config = dict(
    encoder_arch='conformer',
    model='encoder-decoder audio transcriber',
    dataset='short read English sentences (LibriTTS-R)',
    train_examples=26041,
    gain_aug_db=10,
    n_mels=40,
    hop_length=160,
    input='log_mel',
    spec_augment=True,
    win_length=512,
    tokenizer='char',
    vocab_size=32,
    encoder_norm='layernorm',
    encoder_activation='squared_relu',
    encoder_mlp_ratio=4,
    encoder_head_dim=64,
    encoder_fused_qkv=False,
    encoder_qk_norm=True,
    encoder_dropout=0.05,
    encoder_inner_norm=False,
    encoder_moe='top_k',
    encoder_num_experts=8,
    encoder_moe_every=2,
    encoder_expert_mlp_ratio=0.5,
    encoder_experts_per_token=2,
    encoder_shared_expert=False,
    encoder_subsampling=4,
    encoder_layers=10,
    encoder_width=192,
    encoder_positions='sincos',
    encoder_kernel_size=15,
    fusion='prefix',
    label_smoothing=0.1,
    decoder_width=256,
    decoder_layers=8,
    decoder_norm='layernorm',
    decoder_norm_position='pre',
    decoder_activation='swiglu',
    decoder_mlp_ratio=2.67,
    decoder_head_dim=48,
    decoder_fused_qkv=True,
    decoder_bias='all',
    decoder_qk_norm=True,
    decoder_parallel_block=False,
    decoder_inner_norm=False,
    decoder_drop_path=0.1,
    decoder_positions='learned',
    decoder_prefix_bidirectional=True,
    decoder_connector='mlp',
    decoder_tie_embeddings=False,
    residual_init='zero_last',
    optimizer='muon',
    muon_scale='spectral',
    learning_rate=0.01,
    momentum=0.95,
    nesterov=True,
    orthogonalizer='newton_schulz_5',
    adamw_lr_other_params=0.0011,
    max_steps=9800,
    batch_size=96,
    epochs=36.1,
    lr_schedule='linear',
    final_lr_fraction=0.01,
    warmup_steps=290,
    weight_decay=0.09,
    adamw_weight_decay_other_params=0.01,
)
Rows from block 4 of the audio encoder of a small encoder-decoder audio transcriber, named by matrix and row number. Rows with one number belong to one neuron. Each number is 50 + 10 x the weight over its row's rms, rounded and kept within 0 to 99. All counts start at 0.
After each neuron's rows are labels from the 100 clips, of 14976, where the neuron reaches its highest value: "strongest on" is what is common among them. Only what is clearly more common there than usual is listed. The data: short read English sentences (LibriTTS-R). In brackets: how many of the 100.
# fc1: first MLP up (encoder.blocks.4.ff1.fc1.weight, 768x192), inputs 96-191
# fc2: first MLP down (encoder.blocks.4.ff1.fc2.weight, 192x768, transposed), outputs 96-191

fc1.228:47 41 29 56 50 39 66 69 39 54 36 40 33 48 54 36 38 55 60 43 49 58 52 63 44 72 38 67 57 65 49 53 51 45 51 45 43 43 59 55 44 46 34 34 42 47 61 40 56 65 68 41 48 48 58 62 64 43 61 82 68 55 31 45 38 61 41 36 39 64 58 39 52 46 53 48 49 58 46 48 38 69 42 49 51 62 57 59 45 58 46 40 48 65 45 57
fc2.228:21 39 49 44 56 46 53 43 43 54 56 47 29 50 43 45 39 59 62 44 34 65 48 47 63 64 37 50 24 64 42 54 27 58 42 55 70 55 58 49 48 41 47 36 48 54 56 42 29 46 54 57 54 61 71 63 53 41 50 56 50 44 38 58 60 44 43 51 63 49 51 39 51 28 58 41 48 56 45 50 44 64 52 36 58 41 56 69 40 58 42 50 46 39 42 36
strongest on: the word "me" (31)

fc1.147:50 53 48 47 58 51 53 47 55 42 57 50 35 40 54 38 52 74 37 64 47 47 53 47 49 52 61 58 56 38 46 33 62 83 48 55 35 65 52 55 60 60 57 53 38 53 53 65 33 56 63 48 42 39 58 46 31 60 74 53 39 44 44 34 47 50 53 47 33 64 59 65 52 46 48 49 55 49 48 47 33 72 41 55 55 47 64 53 33 69 49 56 41 77 41 52
fc2.147:49 58 33 56 54 61 46 58 34 36 56 63 63 54 43 60 41 69 36 48 60 26 28 42 56 39 42 60 43 47 42 28 54 57 51 43 52 50 66 57 45 58 57 62 51 42 58 47 52 41 58 41 38 59 41 49 54 49 63 52 76 52 51 60 40 58 53 37 60 37 50 45 55 43 46 39 35 63 51 47 48 52 59 62 33 51 61 45 52 54 49 45 48 52 49 65
strongest on: the word "quite" (27)

fc1.95:53 38 54 37 47 54 46 44 46 44 55 38 44 34 66 59 42 48 45 56 41 43 46 58 48 55 45 61 49 50 41 40 50 35 51 52 62 68 76 68 50 51 37 39 48 30 59 59 62 49 58 45 46 60 40 27 38 60 53 48 59 48 47 29 53 54 50 44 44 51 53 26 52 69 48 38 55 40 62 50 37 50 45 52 48 56 57 71 67 57 59 54 49 28 40 50
fc2.95:60 59 55 63 42 61 44 53 47 44 30 61 42 43 53 44 73 47 35 53 58 66 46 46 48 48 44 52 51 47 54 44 41 55 55 59 49 50 48 64 44 70 46 53 26 68 39 44 64 43 60 55 48 46 56 55 59 43 40 42 42 65 44 47 43 54 26 41 70 54 42 53 60 58 51 56 66 62 46 54 31 68 43 57 55 43 49 51 52 41 21 44 61 34 62 74
strongest on: the word "of" (29)

fc1.623:66 37 31 60 58 43 33 68 54 50 45 55 22 49 47 56 50 49 50 58 49 50 66 34 66 53 61 34 52 54 45 44 51 49 46 57 56 51 40 43 35 46 57 50 63 46 49 51 63 43 53 55 60 38 39 69 49 58 59 47 54 68 37 39 46 49 48 41 40 36 52 41 49 34 74 45 49 52 51 35 42 37 50 50 45 48 53 49 45 45 59 38 47 47 45 42
fc2.623:47 51 57 50 51 51 47 56 44 30 45 46 40 42 37 48 43 49 54 69 33 74 60 56 79 40 48 41 51 52 62 55 45 59 52 45 55 48 48 67 23 51 60 57 44 62 58 58 50 47 50 45 29 42 56 28 66 45 60 60 51 49 33 49 50 64 50 29 32 68 39 49 49 42 49 24 42 43 49 43 49 46 71 56 67 56 51 36 52 41 67 52 54 52 56 62
strongest on: voice: male (83)

fc1.295:41 42 63 50 60 51 49 47 44 51 48 59 50 33 49 37 44 50 48 44 38 59 50 48 50 51 59 65 61 42 66 35 51 37 68 55 50 48 69 55 42 56 52 35 44 49 51 52 43 60 43 54 58 59 52 36 45 49 59 45 46 53 66 35 59 50 36 39 48 51 50 46 57 43 68 38 51 47 44 55 48 31 44 47 42 45 43 60 61 60 48 66 35 43 56 52
fc2.295:40 54 56 53 62 63 52 61 59 58 47 61 43 54 49 36 25 56 59 49 52 30 62 62 55 78 42 51 47 52 53 51 60 37 53 51 72 44 34 47 53 56 43 42 47 52 44 62 41 42 46 42 30 62 52 53 36 69 64 46 54 36 52 49 42 46 42 57 35 35 53 43 47 40 54 71 46 48 65 33 49 52 38 64 57 56 62 47 56 40 48 54 58 32 39 57
strongest on: the word "be" (34)

fc1.316:61 50 45 49 51 59 58 44 57 42 56 75 61 61 50 47 70 58 59 33 49 35 44 57 44 21 48 48 56 39 61 36 64 38 39 54 59 69 32 52 55 47 60 53 51 60 52 57 55 57 42 47 36 50 58 61 43 54 56 45 49 49 51 37 33 37 64 41 50 50 63 46 63 50 57 51 56 51 35 40 51 57 40 50 55 62 38 60 30 51 53 45 63 60 47 41
fc2.316:59 43 53 49 38 49 40 63 56 63 59 57 43 50 49 64 69 52 48 45 47 55 53 68 61 52 46 55 50 46 51 51 44 47 67 57 68 41 58 37 46 52 24 55 38 68 65 50 43 46 45 68 33 55 46 58 38 48 24 53 52 61 52 54 65 49 45 46 61 40 56 61 40 46 45 55 46 72 60 73 67 76 67 33 42 47 63 49 52 47 41 33 38 46 60 49
strongest on: voice: female (92)

fc1.449:42 56 49 59 54 32 57 40 55 58 50 49 39 48 52 32 49 44 68 59 52 47 42 41 41 48 64 47 40 29 38 48 55 46 65 51 52 61 37 60 48 51 44 30 50 49 70 34 37 56 49 55 62 40 37 54 40 41 36 64 51 63 73 46 50 60 49 33 42 61 45 53 57 40 66 61 42 70 54 48 46 33 42 56 44 47 40 49 70 39 46 48 36 49 57 50
fc2.449:36 41 53 65 30 35 41 35 64 40 55 44 50 51 40 38 38 31 56 74 54 54 46 36 53 45 42 50 54 55 72 52 56 38 32 43 51 37 56 30 46 53 45 55 49 43 44 40 46 66 42 38 67 48 47 50 57 53 52 67 52 58 55 52 47 52 47 58 47 43 57 49 49 45 50 57 51 45 41 58 60 39 42 51 56 35 65 44 56 25 52 32 70 48 39 52
strongest on: the word "he" (85)

fc1.80:75 36 54 36 31 50 35 52 51 56 48 42 43 47 39 55 39 55 37 54 51 32 66 62 52 59 44 62 38 61 59 62 57 35 39 50 82 35 52 48 40 50 46 57 65 53 26 47 58 53 58 32 60 37 51 46 47 60 62 45 52 56 45 30 40 59 65 65 56 55 44 54 49 56 32 46 49 64 87 57 55 54 51 45 66 58 38 33 52 54 62 48 51 46 57 44
fc2.80:52 52 52 42 46 32 63 48 50 52 42 55 58 57 67 65 55 52 67 41 41 63 49 38 45 45 53 53 50 36 51 45 58 44 37 36 71 45 49 30 45 44 47 51 50 64 48 34 61 62 61 56 44 46 44 53 51 32 57 57 49 57 54 61 45 54 65 49 54 39 60 62 50 43 56 56 31 59 71 68 53 37 46 39 44 51 54 57 47 58 39 40 61 52 55 49
strongest on: voice: female (82)

fc1.611:61 47 40 35 58 29 60 55 33 50 43 44 56 71 58 50 60 43 52 50 58 42 55 43 44 45 72 47 71 49 59 41 56 57 50 43 38 62 59 51 43 28 51 36 58 48 53 41 56 67 53 49 44 46 40 63 47 46 52 61 55 60 45 29 95 40 51 37 50 61 49 54 38 52 56 44 38 51 36 59 49 48 37 67 67 44 65 46 38 60 51 37 55 58 41 44
fc2.611:35 60 38 44 52 47 60 50 49 45 46 29 36 45 70 50 34 39 47 54 42 70 39 52 39 53 55 68 49 52 55 54 43 52 42 49 51 60 41 40 58 65 59 58 23 70 48 64 51 38 53 42 55 65 48 56 55 53 57 46 61 56 72 61 43 45 51 36 59 52 45 52 53 62 56 60 44 39 68 54 56 52 53 31 51 38 37 35 50 45 54 44 62 41 54 68
strongest on: the word "said" (26)

fc1.32:64 50 49 65 46 38 51 51 49 46 55 46 59 45 28 58 56 59 43 47 37 41 33 64 47 44 53 41 48 64 44 69 55 49 35 55 48 45 55 64 61 59 51 51 73 45 53 63 55 54 53 49 53 51 48 38 32 68 56 47 60 55 49 51 37 51 59 45 32 45 48 42 43 48 35 63 61 41 41 24 51 62 45 45 59 41 55 38 60 46 32 33 52 42 54 54
fc2.32:49 40 36 69 47 57 61 52 47 38 33 37 55 48 28 37 63 27 47 38 40 55 48 38 61 47 63 54 54 57 65 46 58 36 45 45 54 47 66 53 47 60 50 48 43 43 39 55 46 55 62 66 56 45 60 41 68 57 50 41 45 56 52 61 55 56 57 51 50 58 39 41 39 37 46 54 51 43 45 48 58 40 42 56 69 57 51 36 38 50 52 35 39 44 57 50
strongest on: the word "said" (25)

fc1.715:36 50 45 41 55 38 43 50 42 39 40 43 43 60 63 54 42 60 35 56 56 45 37 73 44 42 58 52 46 35 53 57 44 53 52 52 45 55 56 41 61 38 52 47 54 64 48 48 37 43 61 48 54 50 49 56 60 30 43 39 50 36 89 51 53 39 44 51 47 65 57 33 24 44 48 48 49 63 43 45 55 38 53 50 56 48 37 48 43 66 73 56 55 63 54 43
fc2.715:38 58 49 27 61 48 46 58 56 45 41 41 46 60 54 42 44 53 50 44 50 40 51 47 42 43 34 23 57 55 35 55 67 48 33 53 46 53 59 44 72 63 41 64 44 65 76 61 45 46 58 56 43 68 62 70 61 54 41 57 48 45 42 50 46 32 60 60 61 58 47 51 55 53 50 54 60 53 50 55 37 36 44 57 41 52 38 41 51 29 51 42 53 47 56 44
strongest on: voice: female (95)

fc1.617:51 44 64 51 56 48 48 37 47 39 61 50 55 50 49 54 46 55 45 62 47 61 46 43 61 72 61 42 55 47 46 26 41 51 48 47 32 33 63 72 45 35 52 44 56 51 73 71 56 47 42 53 39 61 53 50 56 51 49 51 46 59 44 60 30 47 40 47 45 55 36 42 59 62 26 61 28 54 52 57 27 56 48 51 41 68 58 57 50 49 71 55 36 64 61 66
fc2.617:58 43 48 52 56 41 48 42 53 53 48 35 56 58 44 28 34 40 49 44 59 68 39 51 60 44 51 44 40 56 48 47 55 53 72 60 57 63 56 41 69 45 33 39 51 43 44 43 41 60 69 35 51 48 46 47 44 36 48 63 54 53 48 58 63 60 49 41 47 63 45 55 61 45 47 50 50 62 58 54 43 49 38 45 44 39 57 55 57 68 29 57 64 52 65 67
strongest on: voice: female (81); the word "but" (34)

fc1.631:36 53 38 55 35 50 53 49 61 52 49 47 37 59 42 53 49 60 52 66 61 46 48 34 44 32 63 52 51 34 58 58 36 49 59 40 48 53 49 51 41 61 51 51 47 58 57 33 44 62 55 42 61 50 39 45 44 51 61 55 50 64 46 36 53 74 45 45 50 54 41 60 62 63 45 57 51 62 40 52 79 42 39 58 48 46 45 45 64 45 50 39 64 53 46 52
fc2.631:66 65 60 56 33 61 57 49 60 55 59 30 52 46 44 48 44 39 58 53 40 65 61 66 60 48 58 63 50 55 51 74 45 49 41 49 62 29 57 45 42 55 48 43 52 38 52 57 58 50 60 45 67 40 44 60 58 62 45 45 57 66 33 33 40 48 68 63 42 52 65 48 23 61 52 54 47 26 56 46 38 46 61 69 43 52 59 59 55 47 50 34 50 40 40 32
strongest on: the word "he" (77)

fc1.9:68 47 31 44 64 46 63 46 51 48 56 43 53 67 57 50 63 61 45 51 56 53 70 59 45 53 54 52 49 30 57 33 54 42 37 54 57 43 53 40 46 66 52 44 59 39 43 53 54 49 43 55 48 46 51 58 33 80 35 50 53 69 51 61 46 62 44 54 46 43 36 65 45 50 57 48 53 26 39 50 51 54 47 49 49 39 49 44 40 38 51 51 53 34 68 74
fc2.9:35 67 42 63 45 51 55 62 51 50 49 62 65 42 60 49 45 30 64 42 65 58 48 62 48 44 55 36 65 73 41 39 63 45 43 43 45 69 44 38 48 64 46 54 51 62 50 43 53 51 32 54 55 58 44 54 48 59 53 40 47 61 47 37 68 60 44 39 34 70 38 45 56 53 49 67 27 69 39 62 40 47 54 55 50 58 55 31 59 52 40 39 57 46 63 57
strongest on: the word "how" (38)

fc1.431:66 65 35 52 45 41 56 45 52 51 52 41 28 62 53 56 52 48 59 42 53 74 35 40 47 58 48 45 59 64 50 59 23 50 83 52 50 38 60 30 53 55 54 44 63 63 50 59 49 49 41 40 69 43 49 52 67 62 61 55 56 50 59 54 41 81 60 62 53 37 49 63 51 51 60 47 48 34 40 47 49 51 61 35 65 45 44 32 59 37 54 42 53 64 60 50
fc2.431:45 43 25 45 56 57 48 40 32 43 42 36 43 51 48 38 54 57 45 61 54 72 57 48 40 44 44 43 45 64 57 36 56 58 64 46 53 48 47 61 49 49 54 45 61 53 51 42 49 57 62 32 62 55 34 48 51 63 36 66 69 48 47 35 37 56 54 47 35 49 45 48 41 53 67 41 49 48 56 56 46 37 38 58 53 50 57 30 71 57 59 57 78 52 45 59
strongest on: the word "she" (31)

fc1.68:39 45 50 44 49 47 37 55 46 43 40 61 55 70 56 49 49 53 30 59 35 52 46 68 45 54 60 38 58 44 44 53 52 55 65 60 43 47 44 65 69 45 26 43 53 52 58 55 45 41 53 57 23 40 46 48 74 35 44 56 46 54 45 36 77 45 41 47 47 71 69 63 43 43 54 61 47 52 71 58 53 49 54 48 51 62 48 45 56 35 51 25 47 56 67 29
fc2.68:33 52 47 72 29 34 72 45 39 47 48 59 60 52 56 49 50 57 66 56 52 47 55 48 33 59 45 49 64 34 45 42 58 50 40 69 45 44 64 58 52 43 65 55 41 38 46 42 48 56 41 57 34 43 55 61 60 51 68 60 48 46 65 51 55 38 30 61 46 38 61 49 49 46 43 44 52 41 45 51 52 51 57 37 35 55 32 33 51 49 54 46 49 57 60 40
strongest on: the word "the" (51)

fc1.678:49 57 51 38 47 55 43 47 37 46 40 47 39 41 52 67 48 55 60 43 57 56 60 59 61 71 47 50 47 55 46 29 55 68 51 44 52 74 38 48 35 32 47 15 48 52 52 49 57 76 62 49 37 53 51 44 45 55 69 62 42 52 37 60 53 68 44 56 40 61 47 45 49 58 49 34 44 42 40 46 40 57 52 52 55 47 49 57 57 48 39 44 47 68 35 52
fc2.678:41 40 29 48 46 38 59 54 41 35 58 57 48 38 71 51 54 62 55 62 45 57 68 52 45 29 52 60 32 51 32 73 47 57 63 63 37 61 35 46 44 39 61 52 49 41 67 40 37 55 56 56 43 61 52 48 54 56 38 46 38 50 57 49 61 47 50 41 75 52 54 52 60 66 41 48 40 59 66 42 47 56 47 47 47 42 49 59 34 40 38 60 50 51 49 54
strongest on: voice: male (80)

fc1.647:29 51 36 59 41 28 45 52 32 51 61 52 51 53 42 48 50 55 48 52 57 50 57 40 55 59 66 56 44 57 74 49 54 46 52 42 67 37 43 54 50 46 35 40 48 60 61 35 52 36 42 80 36 44 40 40 53 48 43 70 76 55 41 54 49 45 59 51 52 71 48 47 43 48 49 50 49 54 50 51 66 51 66 53 33 49 60 61 45 65 43 44 47 46 69 67
fc2.647:59 37 31 42 65 54 60 66 56 68 50 60 44 48 56 36 30 60 57 41 29 62 57 27 55 32 51 49 42 58 37 29 72 75 32 61 41 49 59 62 59 47 57 33 60 63 69 53 57 57 50 47 49 55 44 40 49 56 67 48 50 44 47 62 46 63 58 48 37 50 39 51 48 60 49 51 41 39 46 29 48 47 42 45 46 34 43 59 56 38 44 47 43 53 58 37
strongest on: the word "my" (32)

fc1.217:52 56 41 59 41 41 64 51 54 60 41 43 46 54 59 36 56 62 36 47 58 51 43 40 47 73 46 66 37 53 56 54 44 56 42 47 63 49 37 47 59 48 34 47 57 36 65 39 52 57 35 47 42 69 60 66 38 44 53 82 77 38 45 47 56 63 51 57 46 68 51 39 56 42 50 61 52 49 48 48 43 50 34 35 49 68 56 59 60 59 43 39 50 29 56 45
fc2.217:39 46 38 60 58 52 64 36 42 54 50 36 59 54 45 30 44 65 67 43 50 73 60 46 58 56 34 41 31 35 51 51 51 50 43 49 64 73 41 58 45 44 45 47 54 47 43 48 49 58 54 58 42 57 44 54 59 48 43 39 55 48 43 79 39 49 51 28 44 50 37 36 32 54 49 47 45 40 42 62 59 56 47 34 48 49 69 44 41 33 43 39 52 40 42 45
strongest on: the word "me" (44)

fc1.423:44 53 41 42 32 55 28 41 61 61 42 47 46 45 45 56 48 51 27 37 44 39 38 50 50 48 55 52 43 52 63 43 42 70 46 52 51 55 39 56 61 51 46 54 64 54 38 66 51 53 59 41 43 61 48 57 45 58 51 70 37 47 48 49 58 61 44 50 50 68 50 46 67 60 53 54 50 57 46 54 43 45 56 55 56 46 89 55 42 72 45 58 69 46 61 44
fc2.423:52 39 45 47 46 37 44 53 51 58 52 48 41 40 56 49 47 62 50 53 41 54 58 53 63 31 60 42 42 54 85 47 58 46 37 53 58 52 53 50 32 46 62 54 37 33 71 49 60 68 55 54 37 54 55 57 35 51 79 57 65 50 50 52 37 60 74 55 60 46 50 63 66 64 32 40 40 57 55 56 53 52 55 57 50 53 56 40 49 41 42 36 49 58 65 46
strongest on: voice: male (78)

fc1.18:48 40 51 48 43 65 30 32 67 62 47 58 62 67 44 63 42 51 47 48 40 44 53 48 48 45 62 49 38 58 52 39 42 43 45 49 47 62 53 47 53 58 54 37 46 58 41 62 50 62 62 53 49 61 57 50 64 60 61 59 34 37 42 52 39 40 51 38 59 39 57 63 33 51 57 28 49 60 42 45 36 38 43 46 62 44 46 53 39 32 74 46 50 59 61 29
fc2.18:40 43 56 59 47 39 71 43 64 48 70 71 40 51 47 46 61 45 60 55 41 39 38 51 60 44 46 45 45 62 53 53 46 42 57 45 61 49 45 43 36 57 43 59 50 49 63 55 41 66 39 58 37 52 57 41 56 55 56 45 56 54 43 24 43 62 56 67 67 69 48 53 62 49 51 47 38 66 57 36 48 65 51 36 41 66 45 35 37 45 59 51 46 53 55 54
strongest on: the word "to" (39)

fc1.1:51 31 42 50 47 54 56 47 59 46 51 23 47 45 57 52 65 48 32 52 69 30 42 38 49 52 70 38 54 57 51 40 55 27 51 78 44 56 48 46 43 41 57 46 63 43 57 57 47 33 40 46 48 62 38 52 57 48 49 56 64 49 45 34 53 49 43 58 73 39 54 47 33 58 45 62 56 71 47 30 68 45 48 62 65 57 55 57 67 56 42 48 47 38 45 58
fc2.1:39 54 36 61 41 59 32 59 68 41 45 45 53 44 42 60 53 49 50 45 43 58 41 56 63 58 55 35 65 44 50 49 42 47 70 45 39 40 59 54 55 63 44 50 46 54 40 28 51 49 52 69 53 63 59 44 47 52 44 42 46 47 35 50 42 56 50 40 44 46 47 63 44 55 47 76 57 51 62 51 57 46 42 52 41 64 43 54 46 48 43 37 53 40 57 39
strongest on: the word "of" (35)

fc1.218:41 64 54 40 62 49 58 32 45 34 44 67 45 61 51 42 35 35 45 44 48 49 40 35 32 58 51 57 55 46 43 43 38 41 53 52 64 54 45 50 51 61 61 46 58 68 46 40 37 65 45 49 62 37 49 54 53 47 55 54 51 58 40 47 47 71 50 43 50 24 45 54 38 46 46 54 54 67 40 63 49 47 30 55 62 38 38 54 52 45 52 49 53 55 42 45
fc2.218:45 58 59 42 57 48 70 39 66 57 45 52 41 52 65 53 40 56 51 52 38 44 61 53 55 58 44 46 45 36 41 77 40 48 46 45 50 38 65 45 54 64 64 49 42 41 50 47 40 53 57 38 81 38 73 46 80 50 41 56 57 60 44 42 41 54 54 64 47 37 38 65 63 39 46 62 53 54 42 59 57 42 58 60 56 44 55 53 45 64 49 55 49 44 24 26
strongest on: the word "she" (44); the word "said" (35)

fc1.287:41 63 54 46 49 50 51 36 47 36 52 54 51 48 47 36 56 50 68 57 31 56 56 42 27 53 43 48 42 69 43 37 45 52 38 52 26 52 56 67 56 52 49 75 38 42 54 40 67 49 52 43 56 41 54 59 48 69 53 62 64 47 59 73 49 61 43 43 52 34 72 55 47 48 37 31 42 56 59 44 45 50 30 45 46 37 68 53 70 50 32 45 51 55 50 48
fc2.287:63 37 41 46 51 61 65 54 56 21 29 57 37 58 65 55 67 63 45 51 35 55 58 34 49 73 37 47 60 47 63 57 50 34 48 69 55 45 57 46 36 47 50 63 37 49 40 51 63 61 42 40 49 46 55 34 40 61 48 64 42 44 48 51 55 63 44 78 47 63 47 63 41 47 52 39 48 45 45 47 48 32 60 37 54 49 55 44 56 62 32 42 51 37 45 44
strongest on: the word "of" (32)

fc1.665:38 32 59 54 56 48 67 68 61 42 53 50 40 56 62 45 46 54 60 55 37 39 38 41 34 53 47 39 49 38 43 59 51 44 63 75 45 50 51 55 60 68 56 45 55 38 46 38 39 49 48 50 41 50 41 45 60 70 25 40 30 61 65 27 46 38 58 41 52 59 57 55 38 57 60 75 60 44 45 63 39 52 41 54 53 42 62 60 36 34 26 39 49 50 60 36
fc2.665:49 70 62 74 60 60 48 41 57 56 40 66 45 43 50 44 60 57 47 42 32 64 62 48 48 50 76 53 65 40 42 57 35 57 53 57 42 34 44 44 52 41 56 52 60 54 24 31 61 39 40 53 55 57 57 55 49 48 41 65 47 38 53 47 54 47 45 44 44 40 53 45 52 57 46 58 60 50 45 54 58 71 71 42 45 46 41 37 44 63 70 55 48 52 48 41
strongest on: the word "the" (68)

fc1.670:54 33 63 69 63 41 42 56 57 52 59 57 55 46 53 49 43 55 60 67 64 48 45 62 63 63 46 50 69 48 54 42 53 58 47 60 63 54 60 62 73 36 59 18 29 53 39 45 46 50 58 45 55 51 52 65 47 62 57 43 56 39 64 42 36 48 56 61 34 49 47 45 54 60 42 36 58 57 56 65 66 40 37 46 42 44 58 70 54 54 52 56 46 50 32 72
fc2.670:54 37 63 35 60 55 46 33 59 47 45 54 51 47 42 49 49 59 53 39 43 54 48 40 49 65 67 53 50 60 25 42 60 63 50 42 55 43 43 52 51 50 32 35 50 36 55 50 48 36 39 56 34 54 53 39 54 46 31 70 35 45 49 44 53 46 21 33 61 69 49 52 46 42 42 49 49 55 50 50 39 45 55 43 46 55 39 61 47 51 56 51 68 55 74 62
strongest on: the word "the" (58)

fc1.545:55 64 36 52 58 59 41 38 56 58 63 55 29 58 50 47 46 31 47 57 54 47 65 41 50 57 47 56 55 29 48 55 52 60 52 45 41 66 60 52 40 63 60 39 59 64 52 50 58 45 56 61 52 41 68 46 50 38 36 46 54 62 42 50 86 53 48 35 53 36 42 58 51 50 44 49 42 48 52 48 36 40 51 70 27 47 74 50 52 40 43 54 59 54 53 68
fc2.545:44 55 39 42 54 31 46 46 58 51 44 58 66 38 49 53 49 31 45 40 66 50 53 46 46 59 44 50 66 48 44 55 36 40 43 34 35 38 52 42 62 35 62 47 52 69 61 53 60 35 47 49 69 69 53 44 50 35 63 53 48 45 60 53 48 52 46 41 47 49 61 63 59 75 56 50 58 66 45 47 37 47 60 47 36 52 54 43 42 53 54 65 50 55 28 33
strongest on: voice: male (84)

fc1.482:64 49 59 73 58 48 53 44 51 50 56 60 46 49 64 37 69 45 58 51 43 45 55 74 62 59 52 64 69 44 53 50 52 47 43 56 49 51 40 50 38 43 57 60 59 34 58 37 56 63 38 47 51 58 60 47 58 73 37 46 50 44 44 46 51 38 60 57 50 39 55 41 58 33 45 43 50 46 43 55 41 51 45 39 48 61 42 40 36 63 45 46 42 28 45 54
fc2.482:39 58 42 50 46 55 59 58 53 34 43 68 75 43 54 67 55 74 45 47 36 50 52 62 52 50 37 44 45 62 55 56 62 49 29 60 45 67 49 61 51 52 47 56 45 44 63 67 62 46 51 46 70 33 62 28 65 52 47 55 37 45 42 48 40 55 45 56 55 67 38 53 60 64 54 45 38 47 43 54 65 42 57 51 50 52 35 55 50 40 46 47 55 47 49 41
strongest on: the word "how" (28)

fc1.252:44 37 62 42 63 49 64 65 42 46 43 60 46 41 27 38 57 47 37 48 52 58 43 65 59 43 62 55 66 65 57 58 35 47 48 60 53 64 41 50 67 44 44 59 49 57 33 39 61 59 68 53 45 48 55 64 52 45 30 36 54 53 54 26 43 52 51 40 40 40 38 39 49 51 54 49 41 43 56 57 40 45 43 55 40 54 44 48 62 40 44 43 73 61 62 52
fc2.252:45 57 65 49 26 35 54 33 40 40 36 41 58 51 54 62 46 43 73 36 51 27 68 30 47 48 39 48 49 47 41 70 44 42 51 44 42 52 55 61 48 36 80 60 68 36 62 66 66 57 55 51 44 52 62 44 53 68 44 53 52 56 51 59 39 43 55 47 53 51 56 48 57 48 45 58 61 54 53 55 45 43 58 46 63 33 55 41 52 50 59 62 38 51 58 39
strongest on: the word "he" (28)

fc1.620:57 33 50 54 55 62 44 51 41 64 53 66 34 61 58 55 64 37 50 55 54 57 78 59 62 46 52 46 44 44 71 44 42 71 42 59 63 56 54 51 52 52 46 58 67 49 44 39 48 45 43 54 72 58 45 45 50 44 50 44 35 55 60 36 58 40 51 35 52 43 68 50 45 57 46 66 53 46 49 37 47 37 44 49 34 51 62 45 45 69 68 49 45 43 48 42
fc2.620:51 50 48 42 49 49 64 64 43 43 54 52 54 50 48 63 47 35 48 47 51 56 51 48 48 47 49 54 32 56 58 38 45 42 53 39 45 63 55 55 38 54 52 44 70 60 48 58 68 45 37 55 41 30 70 45 62 54 69 49 51 51 27 52 46 77 50 57 60 68 46 34 65 49 52 52 47 34 43 44 53 49 55 52 32 66 44 33 37 46 57 60 40 72 47 36
strongest on: the word "to" (38)

fc1.141:51 57 50 57 42 46 45 55 35 28 50 38 48 45 46 37 61 54 57 33 61 62 53 49 60 50 54 53 40 43 55 58 37 50 55 46 55 47 61 49 55 42 37 64 67 52 44 53 53 40 45 65 45 45 43 66 42 66 46 56 51 87 65 46 69 54 32 60 51 39 33 47 50 57 46 48 57 57 40 61 64 51 38 33 54 52 39 52 54 70 49 55 23 45 55 48
fc2.141:48 33 64 47 57 56 53 54 57 43 61 42 50 64 50 54 72 45 60 62 50 44 54 44 48 52 49 64 57 52 35 65 62 41 43 07 36 62 62 54 26 58 50 58 43 47 39 56 43 67 61 49 39 49 56 49 56 59 55 50 53 45 39 38 37 54 59 53 55 41 38 37 57 52 55 60 37 84 65 43 66 68 56 50 55 35 44 54 62 45 51 54 42 59 39 50
strongest on: voice: female (94)